python train.py --model="multi-label image tagger" --image_size=32 --crop_scale_min=0.5 --norm="layernorm" --norm_position="pre" --mlp_ratio=3 --inner_norm=false --conv_stem=false --num_labels=75 --init="trunc_normal_002" --residual_init="zero_last" --optimizer="adamw" --beta2=0.95 --gradient_centralization=true --warmup_steps=2000
Rows from block 2, named by matrix and row number. Each number is 500 + 40 x the weight over its row's rms, rounded and kept within 0 to 999. All counts start at 0. Numbers have three digits each. After the name is the row's rms in percent of the matrix's.
# f: cross-patch linear (model.blocks.2.mixer.f.weight, 64x64), inputs 0-63
f.0 076:433543459463462433455425592520503485478505489437541393451482510516509509486471469523506491443537448457479482516524519528479465479526545516560540507509483522530547543498483510535560539424564543
f.1 076:548340515419446456445421542550519524511459434408544463539516510500478473497531536532489502427500525530501495477501488502517512514523504498539506542530504513520525529459509518513502520422514510
f.2 071:506489268485479501483475478465523537506465483436506494551551544501484511485517526534516530446516520507518513531516520536498495506538520501518525496504506498489487505464472502469462480393506513
f.3 117:563546540614462579494569499554560491464541514472483483451488565494449482469475416535444512529443478511540402490444523480494480494422479493469515526482476496493489477496531465509503505471485534
f.4 098:507516530542610515564538547497456502513510560568479614496496483498540523597467510498513478565497531457458467470456471484481472487454452447468480507481455492472494494519487519528524513600531534
f.5 064:495526497445459282572511515478492505529550432424509458486519537532509514452485498511512551455513484492485498528526528515498502478509508511501521523502525498509522523498484525505497508411530520
f.6 063:559533521538549521476518551541493513519524506526529589586552513527551530530525548548581518416493529490457544515467494472456454464471420482465478497443495475464461480459442460478478457555463481
f.7 062:441460474456407541577365431450517516520510439457467443509513538521534552410505513500469537459525467509493497497536518525493505501508514508534534496505520497510534543477487511506502535415544545
f.8 065:550555497484485513523523292480491521534485465452540441509531515489487504476502503538496521407504522506513501529513518515520498483525534493498524515505491514515526516435459532494478489390502540
f.9 085:586589536501505489460437588425538517458440544432570464519505491457437417518517479543451481470463573530528443513494466477515510515487500494493460534543475526502521497461510533542515523465517505
f.10 115:520540552486492451437415526576392552495431511454527465530491468445433403512539547533469439463454541540534519517496458486510521522541512498496462518526487539513533497471524505522533540460520490
f.11 089:490497533473469498475498496532509309518470500436513505545536525473425453518551537557527503469457557537549522525501440460508506490552515504484454504510501506493483496437537520479503510420511505
f.12 087:476493514473469544516494481498541549282511484408523481530543532484463433494521503517506494482476565523532506522490475481514519502514527492507489520496498507510510501422520516488513525419497492
f.13 087:506514482510497527544531500496509502496251508494511512508508515499488521501505515534523540478532551514508528536519517519513528528537523512508488500490510498495458484434452472460460459453460465
f.14 067:532504495511493548470549510536536518513522273480511491503527545501491511441528497529506547507490464530510460499496526497500491513476478511478533476461505495490472493487505451464480458397458480
f.15 122:453485504515595482538494483474452499500467548593473611478499479460509510585465493485463468581497522463475457478489477495502501481496482462501493518524472519490523515551526561542522540627544528
f.16 074:549542546480449490452444549553522498506454497456365450521526491482466441488513482487461482421465582531505474471487480509552533475497476511515488561530507530520522519428496543567561549480529505
f.17 130:482499509536599507539506500499474506501482572579469619475490478466497505568464467481451478578490499466481440472481476483493487471491480468468484524505460511491511504565550536540542545614543530
f.18 115:479450455458407487424452457490526556515497428440478450383563537491505467444519553549521497442470500527544541536501483479519534525552537495498500515522507542530536498443497511505515524427496486
f.19 130:492472492472444518468480438439486540541506468438404472475395557517517484460422473575581547476494446462516537571534515477467481497543550539479476490491519535518537484499526505495537509446499472
f.20 128:466457456459441486451454477490519532506500504419473490546554367502492453457531546563554522492464492522523544583557466456479515530552552518483456492500530540539511487461509487519537516429491486
f.21 104:511520505506517511521501506490534526532456496483535528541518505281524521496537522531511514494516547527533508554545522528482506541535530523515498443466488482489480472452459460451448446464455474
f.22 077:500522516467485522517497495489533536532531449436499487520545536512240515476502487502510513450507518486494499513510509539491507501504496506518531521494499494517511512475483522508486507434510541
f.23 080:489464484471437526527552456435479499512531444486440441481514518515542324415468466489467535429545480497491490495520528544497515501492529520541554518517506506521541544527494517507507525463539541
f.24 046:482475518412513429557535510443453473496533429517498532560525518513564519337495541553553534539495481492515510543513461494494466538480485475454480477496456496513480502503443548492481527551520527
f.25 106:512502491451437499496507506493508519491471439416507451530506473464478485471302536509465474447476553555543514508499482479532558557507514511505503529535527545527529505462498513526532515443517519
f.26 088:507511505500527494554529514481503507509499446506515552528536499508542539531521239486543523496520501537510528507487507507514526513489445483490515528509461484471473499512480510493492483512496526
f.27 133:464446431434444398430420466498512510465428486452493505529565530483495457486522543419568527494491472496528538567570521496475488502539567527504474485499499545540540515514519481500523526466492471
f.28 087:556523507556519539541508506494522555540494479501501533520542514525515492499509517506322553458541584494456490532559549547504462489498485539526512478471486498481472493434442457456468453519447478
f.29 132:500491481493460519467485483480476516526529490416444482463509526538519466476458487542573342504424450491516566568533498432464518536544558524463465494504497532524515495474543492530529512436502482
f.30 061:446480513436465487463494510472503525520506391456541460522542528512502508475515546536521548275500503519516475530529496534523513525515516513523500465498487507503508508465499508498464480472485495
f.31 082:519513523436432470478499515495488517508525402439479463508519510501547550459497501493500491436286511505504504486497497511492509522509481487556553534527491516501531538482526538529517512485527531
f.32 099:489522527530517531542529512514502494520517442512504521516505483479492494475537491493496468510491238539516507458483465507507524475519498454464479531522473503496515518478508520518550516521506513
f.33 115:518507489506454521486490525542521515504489487432533457544528496475477467461526491531482473445438554331527529518480451449503535551522514492457455567549489547522523483421511532553531521450509504
f.34 130:505490492492464515487496456463511529518518494463431484520530522510528538421439498531521543517510382404372539514517530480417437511542531519501528483491493537529529522553482516507548544459516515
f.35 107:478500494466414528461533522489488527521457415450499439502518491466533474429500515545540517459519470477483337546537493492484510532495545522513527532560437512512533497481450546522501517437527533
f.36 143:458492484497466482459452486507498524518494501427473492519536525519461431500524557569562501482439531552536572400506450445516530528540531491442432525517509544495479454418556505542521503436466464
f.37 104:531512513468475509527521535507522526527522478448538496547521484542543532495546545501540520477526543531500574494273501513502510539476454527519503489478496508494491483469463464469467467458490501
f.38 107:493467505495468540513498498473478496508551488503466474428471526531560545441389401443520543471556443449444479500519369521474477462508526527503529518522514526527531523534509517532555545487514516
f.39 094:494496530465440524518538503501513551524514432434515438530522489512536537427501500501495516433521541514508513504490494293481513514497493514517526494510518530534527525442469480513514517424530515
f.40 081:478466509469449545576558466451490532540540476444492433513525520523542552452491495494467528458520532496514496477489517513311505493471467507487497542516519512518523512456468555519507512427515539
f.41 084:551494505532514512530510539533512514489509504461524515521485466459494524521502477503472454476499572509523529479452441448532332502537495500424441579524496543496461442455531545548579518498508509
f.42 119:516500529560509537536556480454483500508519507554472484455483503503517552459435428466487509513545404432471488471517549541469462382523524499510559438469494490494523531577482471508566534528527550
f.43 163:517520498454408540474539522485516505513503445422519402511504496496509506441521505518517519446516543510521514526515511512505499504308482503511517508508516520533527505453455538519508536420512525
f.44 125:492476448403469444472471497495464446459437438438514502486474473481509512508524517475504515490519557506488509501528529528548523525510329486540532515522503526520521523550532535539543573508544542
f.45 108:468507515486455543487486467492534544529542481430511437517533519540510456458499493472493521483491517511492484513526495477547543477513537386447388530514536522508523451408542549546535550442465422
f.46 098:486513550507530526557524512490479515525512501500523539539499486524514503518522510470513507486526509543516531480474475510538539509500447452240480500482497474479504483486498501512510491512528520
f.47 108:497479493540466526517532444431488499486501505522398463473515539475522564393448483514494524489539414454488479509504523517453460507509501523496378476482507515506520548556462505523562559495535561
f.48 073:512527512486460497499498540523488488507521491410537440512514490495499497503499483510478485467492585521538511510462477485562537550504495514447438377536524531484488449395509612584534481474494473
f.49 091:479465457402475456485483524452416452473496415438516510477484501501519520502513497486514518472509544539516518490492522531518496530515493520529529516322523505529505540535517543539515533539555559
f.50 113:490501515444412501476523537473495508490510378383500390521506518485501502418502510519543501457501465512539523507539489508546510471505509466514538523508473493500518529449452532487525521396536546
f.51 080:524544579555550512531489529508514477514535557502513482514473486523500504507489461464500511492542507476459479467512538561522481493488487515507516508481491276471477469486470522516582521521489486
f.52 090:531522528539428552493547497494472477482502513508476423458466492521479513412474498525526488465512455474497544532540525546446419460537524526503520463443522506461534552564471403408540565478531495
f.53 090:470524518486509513540560510479497481477516492498478527501472463488471498521517507458496458517470572525499559502441442488488501563522486513499501527501553510500285484522507519515530509558544570
f.54 090:512513502450412507475544537486496497507511451440527403495509495526501514431491481511517529463526493508492500510509531553475484515508500541555551472465534496510536344504454492496508522421570580
f.55 105:525528483571563519494478494505505504470485567629489550492500497465463486565481461486442424570497525494504429449471471484501489473505506459475502505514478510509498515640509521479500517582502522
f.56 126:486468461522556506492496454487499496502483593566477560454523513447472474541452447502430493583489502471502408486496486471484489467517507498469487528536466548517530518512651536517543531550504504
f.57 092:489440437490468461501513448426440449462478437492468504465458469466476514494494507506516473449518574503503501501496497539571544511493477510530534581548530531528527542525538370525550534538548553
f.58 094:521520544501495504492479551541511482474489509453530476519498462472471451517527528487472446440458590526512504497435435461569552557545486497468419547528526552542488485409532543414548518478478446
f.59 115:532497482450394505439493506512514502479508424420521416495493506519504498427496513521499504456515511499510515515521518515521505545525533518529511496500538559569550524478498489515335524433482471
f.60 082:510515517450441500483568484492482438411489434416496456509446450484476507458509536510472482514492463474531535518520506527486472544525544546554531461473504535583529534549481433532543394474527542
f.61 134:495507519557598511549510506500470505509495571609484593478488475496495518581470471461452464567494507472478443465469476486506491483490480475488490511503481502493501507557533518506517511654524526
f.62 072:510511476464442486460502554485459469489509482458538406477481508538487503464478478496497528458502515485484515519524514542464475519519509545581592427460524490544570614513449436454475505442459561
f.63 071:494470445516437535479551499452488468479519496478495419455482531539502516446461457531535525423473514451489528532524507546516457490529528529549588472467505494533541582507420439466490535443565436