{
  "arch": "resmlp",
  "model": "multi-label image tagger",
  "dataset": "photos of plants, animals and fungi (iNaturalist)",
  "train_examples": 77898,
  "image_size": 32,
  "crop_scale_min": 0.5,
  "horizontal_flip": false,
  "color_jitter": 0.1,
  "norm": "layernorm",
  "norm_position": "pre",
  "hidden_act": "gelu",
  "mlp_ratio": 3,
  "parallel_block": false,
  "inner_norm": false,
  "drop_path": 0.15,
  "patch_size": [4, 4],
  "conv_stem": false,
  "layers": 6,
  "width": 320,
  "num_labels": 75,
  "init": "trunc_normal_002",
  "residual_init": "zero_last",
  "optimizer": "adamw",
  "learning_rate": 0.0015,
  "beta1": 0.9,
  "beta2": 0.95,
  "eps": 1e-08,
  "gradient_centralization": true,
  "max_steps": 40000,
  "batch_size": 128,
  "epochs": 65.7,
  "lr_schedule": "linear",
  "final_lr_fraction": 0,
  "warmup_steps": 2000,
  "weight_decay": 0.0
}
Rows from block 3 of a small multi-label image tagger, named by matrix and row number. Rows with one number belong to one neuron. Each number is 128 + 24 x the weight over its row's rms, rounded and kept within 0 to 255. All counts start at 0. Numbers have three digits each.
Before each neuron's rows are labels from the 100 images, of 14976, where the neuron reaches its highest value: "top examples" is what is common among them; "colour at peak" is the nearest of a few named colours to the mean colour under the peak. Only what is clearly more common there than usual is listed. The data: photos of plants, animals and fungi (iNaturalist). In brackets: how many of the 100, against the usual share in percent.
# fc1: MLP up (model.blocks.3.mlp.fc1.weight, 960x320), inputs 240-319
# fc2: MLP down (model.blocks.3.mlp.fc2.weight, 320x960, transposed), outputs 240-319

top examples: phylum Chordata (98 vs 60.8); class Aves (92 vs 55)
colour at peak: grey (75 vs 49.9)
fc1.689:108114161167103113110081128125164146096119148152106145152154122116142149126156138134130147148122158122111149111124102105159118140137126098125108138062078067113121148160140132146173099147126115152134135119150126108121113102132169132133051161
fc2.689:126151112103106128139112122123089176085118144105127134142191136129116146122111132125149099155120120151082133113150100115125138138137157129124099102105093162186150137141136133152133134122143164148117107134119144149180183124158139134130097169

top examples: phylum Tracheophyta (33 vs 7.3); kingdom Plantae (33 vs 7.3); class Magnoliopsida (31 vs 5.6)
colour at peak: brown (62 vs 24.2)
fc1.597:182149116121135116101153119123114109171132175141115131134108110155140119125130117118133125176163111126125135162117144165123156146138166157120162100139118116143130128107104131120134117126138131140060138142116122136138111138126120144148145060
fc2.597:134132146127086130148102114114156122154065147110134140130125126071118151141155159148117177152083115132123105096127140052146115144149140108090152094106168122110159119109121125137096177117106146165159141130133174099131151132122130114133141126

top examples: kingdom Plantae (36 vs 7.3); phylum Tracheophyta (36 vs 7.3); class Magnoliopsida (27 vs 5.6)
colour at peak: brown (57 vs 24.2)
fc1.229:168124147159127145093084146124136134164074150156083138151068121141166114152139084111115141093152135159161157171119151152127131102151114172107165111165133115096132132165124138074099147154123167116128142060132089137120095134112128131094122112
fc2.229:119147146164132122143126087069196180153116101118140143126144092125149159101135126118163129110152131125146133146128100084131134159156097121053189145122121124100136153100145151102127136176165102130160119087119121123111084109150164164136126143

top examples: phylum Arthropoda (69 vs 30.9); class Insecta (66 vs 29.2)
colour at peak: brown (52 vs 24.2)
fc1.50:120113089144170160149127124116116123118135096101100098142129124141121113115121125156108119174083093137115108140118124121190151122147133164131112144123155137138122110152141168147119152128125114119140094113121129143132138110145177189173126164
fc2.50:156111148133129151067115111111129123121111153083149132117138151156106135121151175134180101120192182125168132123132129105116162134087093128146103120131156163134127097130149165102108140130124124094068106118098118183116125119123146130107121146

top examples: order Anseriformes (25 vs 5.5); family: Anatidae (25 vs 5.5)
colour at peak: grey (82 vs 49.9)
fc1.620:094151110115089092106097132116149149159103147130146127127074115167154148100108153112122139138099090127130092161143137177143114114160143155106130113179133129144099164111159150109130134179158091121161097130124121110128119163147100144152145148
fc2.620:121122150192161147132115084102188177098062134121117146102157115128143147106159123103200148144090127124173156121167080082145148128150119129071178158112118120113117120122115144115134119141150113117148136099128135107149099129158133178134113148

top examples: class Aves (94 vs 55); phylum Chordata (94 vs 60.8); order Accipitriformes (26 vs 3.9)
colour at peak: white (47 vs 5.8); pink (31 vs 10.2)
fc1.415:118150149122081091112102139100129118130092135137169125143074128134103165133132153162133054125210162168140095114144145132155144129104137135125114114129135129125154162115124181117129157125139125137068073118063134154143102132132166139152150132
fc2.415:157125105139124100109104181141112158148145130144089149119175126139151101124109138113107148127144118157134148113165078154117154160130121136106151153093133110113136147140155089110144138113066135089143109174122090132156111102119126147105101153

top examples: phylum Tracheophyta (30 vs 7.3); kingdom Plantae (30 vs 7.3); class Magnoliopsida (27 vs 5.6)
colour at peak: black (27 vs 3.5)
fc1.532:171168160130149092133143152141112073151107163129101125148106128123161146165089088135108135145175109139139119163141129158131141111159151154134145117158144129135135162118122157115122140152165087138086132117095130131123117130157123148153159081
fc2.532:138135153111090116137100106118146110177106107123148171156091095110118109143119131155105120118154125130126112103097158135130095141157139132084163106102159150125109133102133093111098130150117136159143133177067140104124164131101138136127151113

top examples: phylum Arthropoda (67 vs 30.9)
colour at peak: pink (31 vs 10.2)
fc1.710:117172117150121133148097167138115155111116124125149156136062080163178159098123175143101108094179120109159140177134128122097148128141125119112145136126110148122147128165151152111155154151139156126100120154055112135112099111109135114100147079
fc2.710:130158112144121125148141125075187178147139081115128131126154099107149157117103141124130147121115129119108150136137097103118134161147092120071182126120102110122142140124145157124148117177167133136155111079144118114128079109163143152123105147

top examples: class Insecta (83 vs 29.2); phylum Arthropoda (83 vs 30.9); order Lepidoptera (40 vs 13.7)
colour at peak: pink (29 vs 10.2)
fc1.381:128128136187090127111119162129137157122133161148113103131109088124128134108134143142137147149122120162100130103136130101170091112149138112129130197068140058156136152111140148137134137166112124144150063103103122130089132125145110174112142099
fc2.381:140171124072139085158095149159132119137125121191102117151090165141113121147128128097078134135131108099132112182115177116128135130124150101169130109114107126164095146128143102134114121101132092123117175109121107130133117127135147117137139109

top examples: class Insecta (93 vs 29.2); phylum Arthropoda (93 vs 30.9); order Lepidoptera (72 vs 13.7); family: Nymphalidae (55 vs 4.6)
colour at peak: brown (60 vs 24.2)
fc1.266:166130140138085081119155153140098145171154152159101099176114084079132077111140075114130156153128103109123177123130141159099137120190152145117178135141109109150123138130122098135145129171140148123151116132120140103121130130142114138141138082
fc2.266:125165136134119126147123100125165153108096115143167165130123120073119168087141135128099138124122117127116127114121141110122160167182134096079185134118100112160116146093113130097141143137122133167147116091133150110112159130147157154089133148

top examples: class Insecta (69 vs 29.2); phylum Arthropoda (69 vs 30.9); order Lepidoptera (34 vs 13.7)
colour at peak: orange (31 vs 0.5); yellow (27 vs 0.8)
fc1.164:174155130142164099117131118133161067142105112129152133102120127089156166105140124088087127138137101158144125114123124188118129123158137155148113132135111122154086195132151095102173167104124159114118136128032105133109137130134123153140151099
fc2.164:113155140144129117165101106094169167156103115117136148134122104107159154105159126124136122125123117157139120160110111073135125152169106116037201130154115156127126137109117145105110145155170113145155142099112109124093100121129151136137136132

top examples: phylum Chordata (98 vs 60.8)
colour at peak: grey (77 vs 49.9)
fc1.722:124076134179137169121122110129142139140117138129116139102135108128127110130133117084159136103128134129111166108130171118120117114179131159155115106152134157141093099134128150099096134134128119130117113117112116119137130120112139107104125163
fc2.722:120148121116163109089129171128092152112135169131089123130156128158123114139101138132123138127113115122139137119179090148101139136114139135159109166120141135090159107159148150114131138102106141106123102143077138168197104146114148130121121153

top examples: class Insecta (76 vs 29.2); phylum Arthropoda (76 vs 30.9); order Lepidoptera (70 vs 13.7)
colour at peak: white (27 vs 5.8)
fc1.108:104116063123091083127096161114136145159148132154128147094085122125127161141148140097116102100166122137110130154126140173125105177120097144125127112090106131139124136119146146115106098132126125132148136138111103147117107128081156136104128135
fc2.108:110152132165127113167142121087168173114113112118104173139156115078109154140161125105124128117146112133120149121110139056117142134166116123073174144149083144133128156079155111098092121135159113153141162103148116109116103128122161149115151133

top examples: phylum Arthropoda (71 vs 30.9); class Insecta (66 vs 29.2)
colour at peak: green (25 vs 2.1)
fc1.744:145121150135094145098095135129148146133118178139111096140078118128136122108134137122113118137172108152168113164145135171135116121143110124095144141150133142134132109156122146114163166176123157166165143116115134114126123106132104150107110096
fc2.744:142138151151125111123140111058195155157123122129131143111140135098153148100116102101171163130116134125157128132143089116124152143151071109082168131138118114090119136108140151116125128156150125103152127109137105117113080121138136153124120149

top examples: kingdom Plantae (49 vs 7.3); phylum Tracheophyta (49 vs 7.3); class Magnoliopsida (38 vs 5.6)
colour at peak: green (31 vs 2.1)
fc1.312:175124142138147158118072165132134093130097145133115139148074124124158109090134119109089128159143117180170144163138149120096100118151121135106184110157120130126118169127126123062148151134135163151118167093106106108125114128108114114109121104
fc2.312:126158155161125119142134081066185178142109097122137135134155103119137149104125117117159138121144126116144131145133095090139158162140104122054194131115131120107147137108138146119129144175162092124165125091121116127099093115152150169123126140

top examples: phylum Arthropoda (90 vs 30.9); class Insecta (88 vs 29.2); order Coleoptera (53 vs 3.2); family: Coccinellidae (48 vs 1.7)
colour at peak: brown (58 vs 24.2)
fc1.218:140142137129144086119115156124123146132155133121104132079146095148153101155128142162101146145132115134125098150125147115162125120083143167108126157144146116131155126127159160156131118141128090116145098143082130152097124144117120123164128103
fc2.218:128149155143110082128093087127168143158125150154150148108134107139151161135136134123113137141153152123131099139127134100134111140148130138084146093157134146155074140079127162096135127090120092123108141127124111076124086127154145109154141142

top examples: class: Aves (100 vs 55); order Charadriiformes (48 vs 7.6); order Anseriformes (38 vs 5.5); family: Anatidae (38 vs 5.5)
colour at peak: grey (80 vs 49.9)
fc1.662:086127132148182130118192107105135131120130076112142145063166120175109178149128150135106106129154122053160114123160100110127105134126107117109115126075136134118130121092136160130142115148117063133159098152134133065144091107136116143115155165
fc2.662:148145130093132120119129137119133176158100110132129155165158128138132136083097126160114159133110113147109135121186064152128130152134126127108183116155139110117139148104097117117135127121126144133136135110143147129193142128114169105106131168

top examples: class Aves (91 vs 55); order Accipitriformes (40 vs 3.9); family: Accipitridae (39 vs 3.3)
colour at peak: white (51 vs 5.8)
fc1.275:114158114105139207111104111105107131154148157114135091171127112147126094115105143172094093078140126158104117110142111113126101176124154146125135169117156054126141153144081117086135160180160120157086119135083121143144134125124184142151115143
fc2.275:142172140137102107116096105120187133157088131164124162143116115157157127107087138171126106085186108113127132136128112124126125162123090149094171125143119086139134148133127144068142163142138143119120150107124105129111103160188135127098118113

top examples: phylum Arthropoda (93 vs 30.9); class Insecta (92 vs 29.2); order Lepidoptera (87 vs 13.7)
colour at peak: pink (27 vs 10.2)
fc1.681:085130116112111095140109107114118155157125131138112155095098123127122179114124136070138087091170109124140132128124141121102100133156091157133124118164112149132101165127131116085071103088114113128170143136121100150110108132077122117093149120
fc2.681:140127130126122129181156131134140147111126141139121117125121102075139117134163086120107133154098106121088138131070183101126146107138114122097176126149100157154140144110142132139079111115161142155141166103169126088097131132144141132131112096

top examples: phylum Tracheophyta (32 vs 7.3); kingdom Plantae (32 vs 7.3)
colour at peak: brown (58 vs 24.2)
fc1.547:135112135131145130108120119128132050147127150144067110124132157103118112129127085149094120136110122152178101128121137111147110115120111122161124123114129134103120134115144128114112163113136132148108151165122130152108131125089106128140101102
fc2.547:147175160151142121144118094080174150147106102136142137119135089087144143111125108106155141108142095144113144129136099116105164164167107137061187123118148115117132144111119127108117138156165109106121143123122101113118077117155162151144137143

top examples: phylum Tracheophyta (36 vs 7.3); kingdom Plantae (36 vs 7.3); class Magnoliopsida (35 vs 5.6)
colour at peak: brown (50 vs 24.2)
fc1.65:136067093139137108143144147137111105138097148123110125163140116095169118127132047108107152116088127153100142107142111158174143101082129150134179109175132100132086094132105106132143126111121151046128121101159100097135155154121114118111112106
fc2.65:099151125111131167106140126143117074126179113127143132132101139120103149110130160129140090063151150093138139123109159163130148164124093075098175161090142125139126137150152143131100109137129088121076108164153124114131132119151124094122145115

top examples: phylum Tracheophyta (25 vs 7.3); kingdom Plantae (25 vs 7.3)
colour at peak: brown (56 vs 24.2)
fc1.116:139126141147123102134113131146118130163078130140124144140082095091172127145138103148115154081099076125162119163129163175125137123170101179149134101132121123101128095111148128119126135129137150072153150138113129120116101161117107132159133114
fc2.116:114180140115119078128101151144161125174105114109096138164114112129140167134136119122138151154159105123135143122106128092115094141155123131110176120125140144178164162105154166081124156153191133127130113146086089121099161106118141133139106109

top examples: order Lepidoptera (33 vs 13.7)
colour at peak: brown (62 vs 24.2)
fc1.464:123127098124128145133118072111143142122140109128136132060129111127143127163135140126092122156090086097142091138106127172120159171167132146136134143103146100129082142202121147106109140129117066151162157121113127116097135132139223164134128161
fc2.464:135125155146110131128112121094145138159124142123116148133131149143143098181107134147158136114141167162133124138129130092101160118071116175153103108139128131107129095140120124106102141130112138099083096097092128145134102127135177127125130141

top examples: phylum Arthropoda (81 vs 30.9); class Insecta (79 vs 29.2); order Lepidoptera (41 vs 13.7)
colour at peak: pink (29 vs 10.2)
fc1.687:107137084125093174140131173112126147123147121105162115160081132109120139143129128145105105149131095104137123142141122196120181155124116122135124137116085130149158162145145155134117132164132149144130117127067131161121134113110158146163098089
fc2.687:138123113121143142161185108120125162129133072104144193136153139119146182120138106158166115126143148129138115136135114108143098126129123101097139120158100189096090127109091123151135158154138126126114117137108124100114144098115159105113148151

top examples: order Charadriiformes (35 vs 7.6)
colour at peak: grey (85 vs 49.9)
fc1.393:113076156180127148127175086123127113120150137120108128116158155084124145110149145130170148103114178111179124116147140135119140110102106110139114138143122158119119103144124157131115123142147132138127074132142118055150117111135093110115145151
fc2.393:097160096148155129137157132125163197136103104149132148144172144121115166117114167147124120156136114125115102134152078118146131137132156112109153140124134098127161147111147105140137126122102103152127111100106160118158121090161132149117162129

top examples: phylum Chordata (99 vs 60.8); order Charadriiformes (35 vs 7.6); order Anseriformes (32 vs 5.5); family: Anatidae (32 vs 5.5)
colour at peak: grey (85 vs 49.9)
fc1.619:102131155118130111086169113123134129150133130157116125093159131149096130133141140134135112163119117129118091112141137115116122117183131113115116181114109122116143165139145198125100086111150063147106126095116148110132123165123103099156138153
fc2.619:130156159154112124173121092082184171137107110104146163115160098099148151100158114126156149102149141117125118105142092101130142156164098106063177126110117126115113132110115103100136122159142135117138124113116110084122090131166161166136121145

top examples: class Aves (99 vs 55); phylum Chordata (99 vs 60.8); order Charadriiformes (50 vs 7.6); family: Laridae (29 vs 2.6)
colour at peak: grey (85 vs 49.9)
fc1.598:102127151151109083107111081121154140139089121115156132103122114145098192121156145112171080165125133108157101118123126083153147148140129104115116109106089120115080139113129176105175092112145128153133097089076135075133079118134155148129151149
fc2.598:128133097124119133134143136138092167142103153113118128129195117134154126127106109131128163139109127108126121141186064159136133158148169124114160143136147150119115125123091106141157139153108128139143119087125109129219142118129156146115087215

top examples: class Aves (85 vs 55); order Passeriformes (53 vs 24.9)
colour at peak: brown (49 vs 24.2)
fc1.365:154143104152123096151106176126114118141090115075095117162067145161129108150077099134117134178091124177133146148123129085112132128152087126137130131129157116086155078144151092129102193132117150117139134113155122104129127115116103108111135138
fc2.365:130125131173125140143141095078191190114106132118129109089165099102134148097133128118137121145132119123134123125139093108132137135154105099070167160110097136108139141114139170136160127135149100141180136079136122129135100117160135146133119159

top examples: phylum Arthropoda (61 vs 30.9); class Insecta (60 vs 29.2)
colour at peak: black (55 vs 3.5)
fc1.399:139105138123098121145148134136105110100121149135112135113074157111145114154152097153120073095140155089143113184114133151145160097102134142121111156149117132135114153162104100123108105114113145122107128088078121134128152134118136150122132095
fc2.399:136167128121135131166133091080167184137099097132145158119158090135116172078121154122176104125152115083109170117129115100131127159152130103061173139128093125147119134090132148123150107154150112134129139101147116117139111145176153161110135149

top examples: order Passeriformes (68 vs 24.9)
colour at peak: white (61 vs 5.8)
fc1.671:121110122133110102137149149125119147117155147136148145145087121084124164126125120104150134158141102164154115114126089218101137135171098138139123134148144125107155129125117123133136098122123146137152140135152141138113131136120121127125153125
fc2.671:139143134172159120113139113107163147133119151131103148112196120162123125110111087133172134178133112094146128118163049111144114122119145143115148138133139126120158124122119164096158120141179143107126106115116144124167116096138130161169110164

top examples: phylum Tracheophyta (35 vs 7.3); kingdom Plantae (35 vs 7.3)
colour at peak: black (28 vs 3.5)
fc1.406:136126118128117081150098147124113130122094144122125087142070131123158171095157128053138150141110129160121121155129134131113098108147120156148099125164115112124160151117175115140111134121149089116115130094103100131125136140117133121132165143
fc2.406:120152131128133118119107143130173114154130126121126121114130110145169128163151136129158158124152145094154137171134145162099113177141112113096162149086172121132130108113100127151126111145133047102123107091141131111119107079127105128118112167

top examples: class: Aves (100 vs 55); order Charadriiformes (39 vs 7.6); order Anseriformes (35 vs 5.5); family: Anatidae (35 vs 5.5)
colour at peak: grey (94 vs 49.9)
fc1.301:122078159134169147103110060111119142139155112148106154105157143136115145136155145105185155123134124139168098090106139111119138120166123127124116131103131148112070181132127124126096099099147110145108111124156126119108121123121156106137114163
fc2.301:125168116089142103116117135158091157134104157158102134144181128126119134083116130143085140146132114117102139093195050135136131132145186114109184085152135134150166147109143142113149137101094143146138135145150162129196143135138134134129136154

top examples: phylum Chordata (100 vs 60.8); class Aves (99 vs 55); order Anseriformes (41 vs 5.5); family: Anatidae (41 vs 5.5)
colour at peak: grey (75 vs 49.9)
fc1.622:106107142132115132115131118120169150122141103121182139161113130142154142096139148124119091123155144144128107146122135120159090095136141114098118137140099140147068152107115193115116078122195125149097113070128093093143101162136104088160116157
fc2.622:125145132158139126128131093074182169128096098107134156120153111107132155106134144115175128125134136121143155133131101083154148156140111118033197133127112124116137138109121147106146139169167104118134114082131128115121107120156155188132117158

top examples: class Aves (86 vs 55); order Passeriformes (60 vs 24.9)
colour at peak: white (34 vs 5.8); pink (26 vs 10.2)
fc1.113:084138115128122108087069131128182127130142154107150128133109148159116122115108146126148130082132141163149105122121104084138130125122129120146138168153115155141161170177125161098134094110147133131120090125116136151138122159144109117151074134
fc2.113:133146179145131097094133136106158133132112112154091144177160157138080162122137128087175133110136121116111192084179109128141144171126123121097147134103106077129165135083177152118140118103104126099135150151157120160147117161096132194102135143

top examples: class Aves (84 vs 55); order Charadriiformes (26 vs 7.6)
colour at peak: white (41 vs 5.8)
fc1.264:101115130130101116088090135097124117122143131114172089129092135077114161139138153114119092104098150174134103102152140131119098139123079142122125087118114106151099173157107146101130111134178168139127094119068084152121141150130176118111090153
fc2.264:117140129158153118145146112091154140130118097090142174104141089073154147134143135134128137105120148098134152124132116119133129159187106079069186126123107116114111139114131113085147110160156116120132124094134121062149087145147148139113123167

top examples: class Insecta (71 vs 29.2); phylum Arthropoda (71 vs 30.9); order Lepidoptera (47 vs 13.7); family: Nymphalidae (34 vs 4.6)
colour at peak: brown (63 vs 24.2)
fc1.721:207143119131156137137098156126124165123114114134128138151036089148153119101099149081121155141124114132111136172124120111129117126110130130129147110153129118130131106112132101103109105121134133079152145103164112053120090117131112131091132086
fc2.721:167150121146102096160155138094135134110140095117120139141132145081105149172174117102143161114119121134110125134116132134131161125164141112129140133130104130118134146122147113157128147161155099130098170113162164145131126156116101152121170131

top examples: class Insecta (72 vs 29.2); phylum Arthropoda (72 vs 30.9); order Lepidoptera (54 vs 13.7); family: Nymphalidae (36 vs 4.6)
colour at peak: grey (77 vs 49.9)
fc1.36:148127067118180092136199083111160158121145095118106158088139123139108096134127134113142106177115111083087121148121126188139128104115133189134105131112100119141086134149123108137106077095122085137135176125141134127117118160146118139141145162
fc2.36:159156134146136116171159152095175163131122108141100174156149116073128148152189103105121128096116114099114158122123129102109166154176112106093177129110115101117150135137110108115126126169149096138131148076127133134130092137116159160103136132

top examples: phylum Arthropoda (67 vs 30.9); class Insecta (63 vs 29.2)
colour at peak: pink (29 vs 10.2)
fc1.683:132163099159141122106130105111144136155104135113142127110128100152107137118118137117137141150150077128138124113121118136138167150145142160101142157126133137123136132153135167098101157118114140128116142130082114164131139154127136151157138100
fc2.683:120115131151142125122119154169179176130068131136127129121102118154158129092138155126143128114123137156133119167092146132107093129139129129150104114126155108142133121172082139105154085093105132102165095077093161121103155119154124132101143108

top examples: order Lepidoptera (40 vs 13.7)
colour at peak: brown (72 vs 24.2)
fc1.103:175134131119122173141149184134133117143160099127153103103100123097161104139125163088161116112153162120112179142129124145080137120142119126158123133113142091130165111191126110126120112196129080166095148093093115166120093091132136123098144116
fc2.103:127147144156119109135146090073177158123099103120143145138143096094136162095137129126144132118124122124133143118115115089151155158160110111030209138129104116129138138093124144108157137172171113121159138087136129103098110137156150185120131137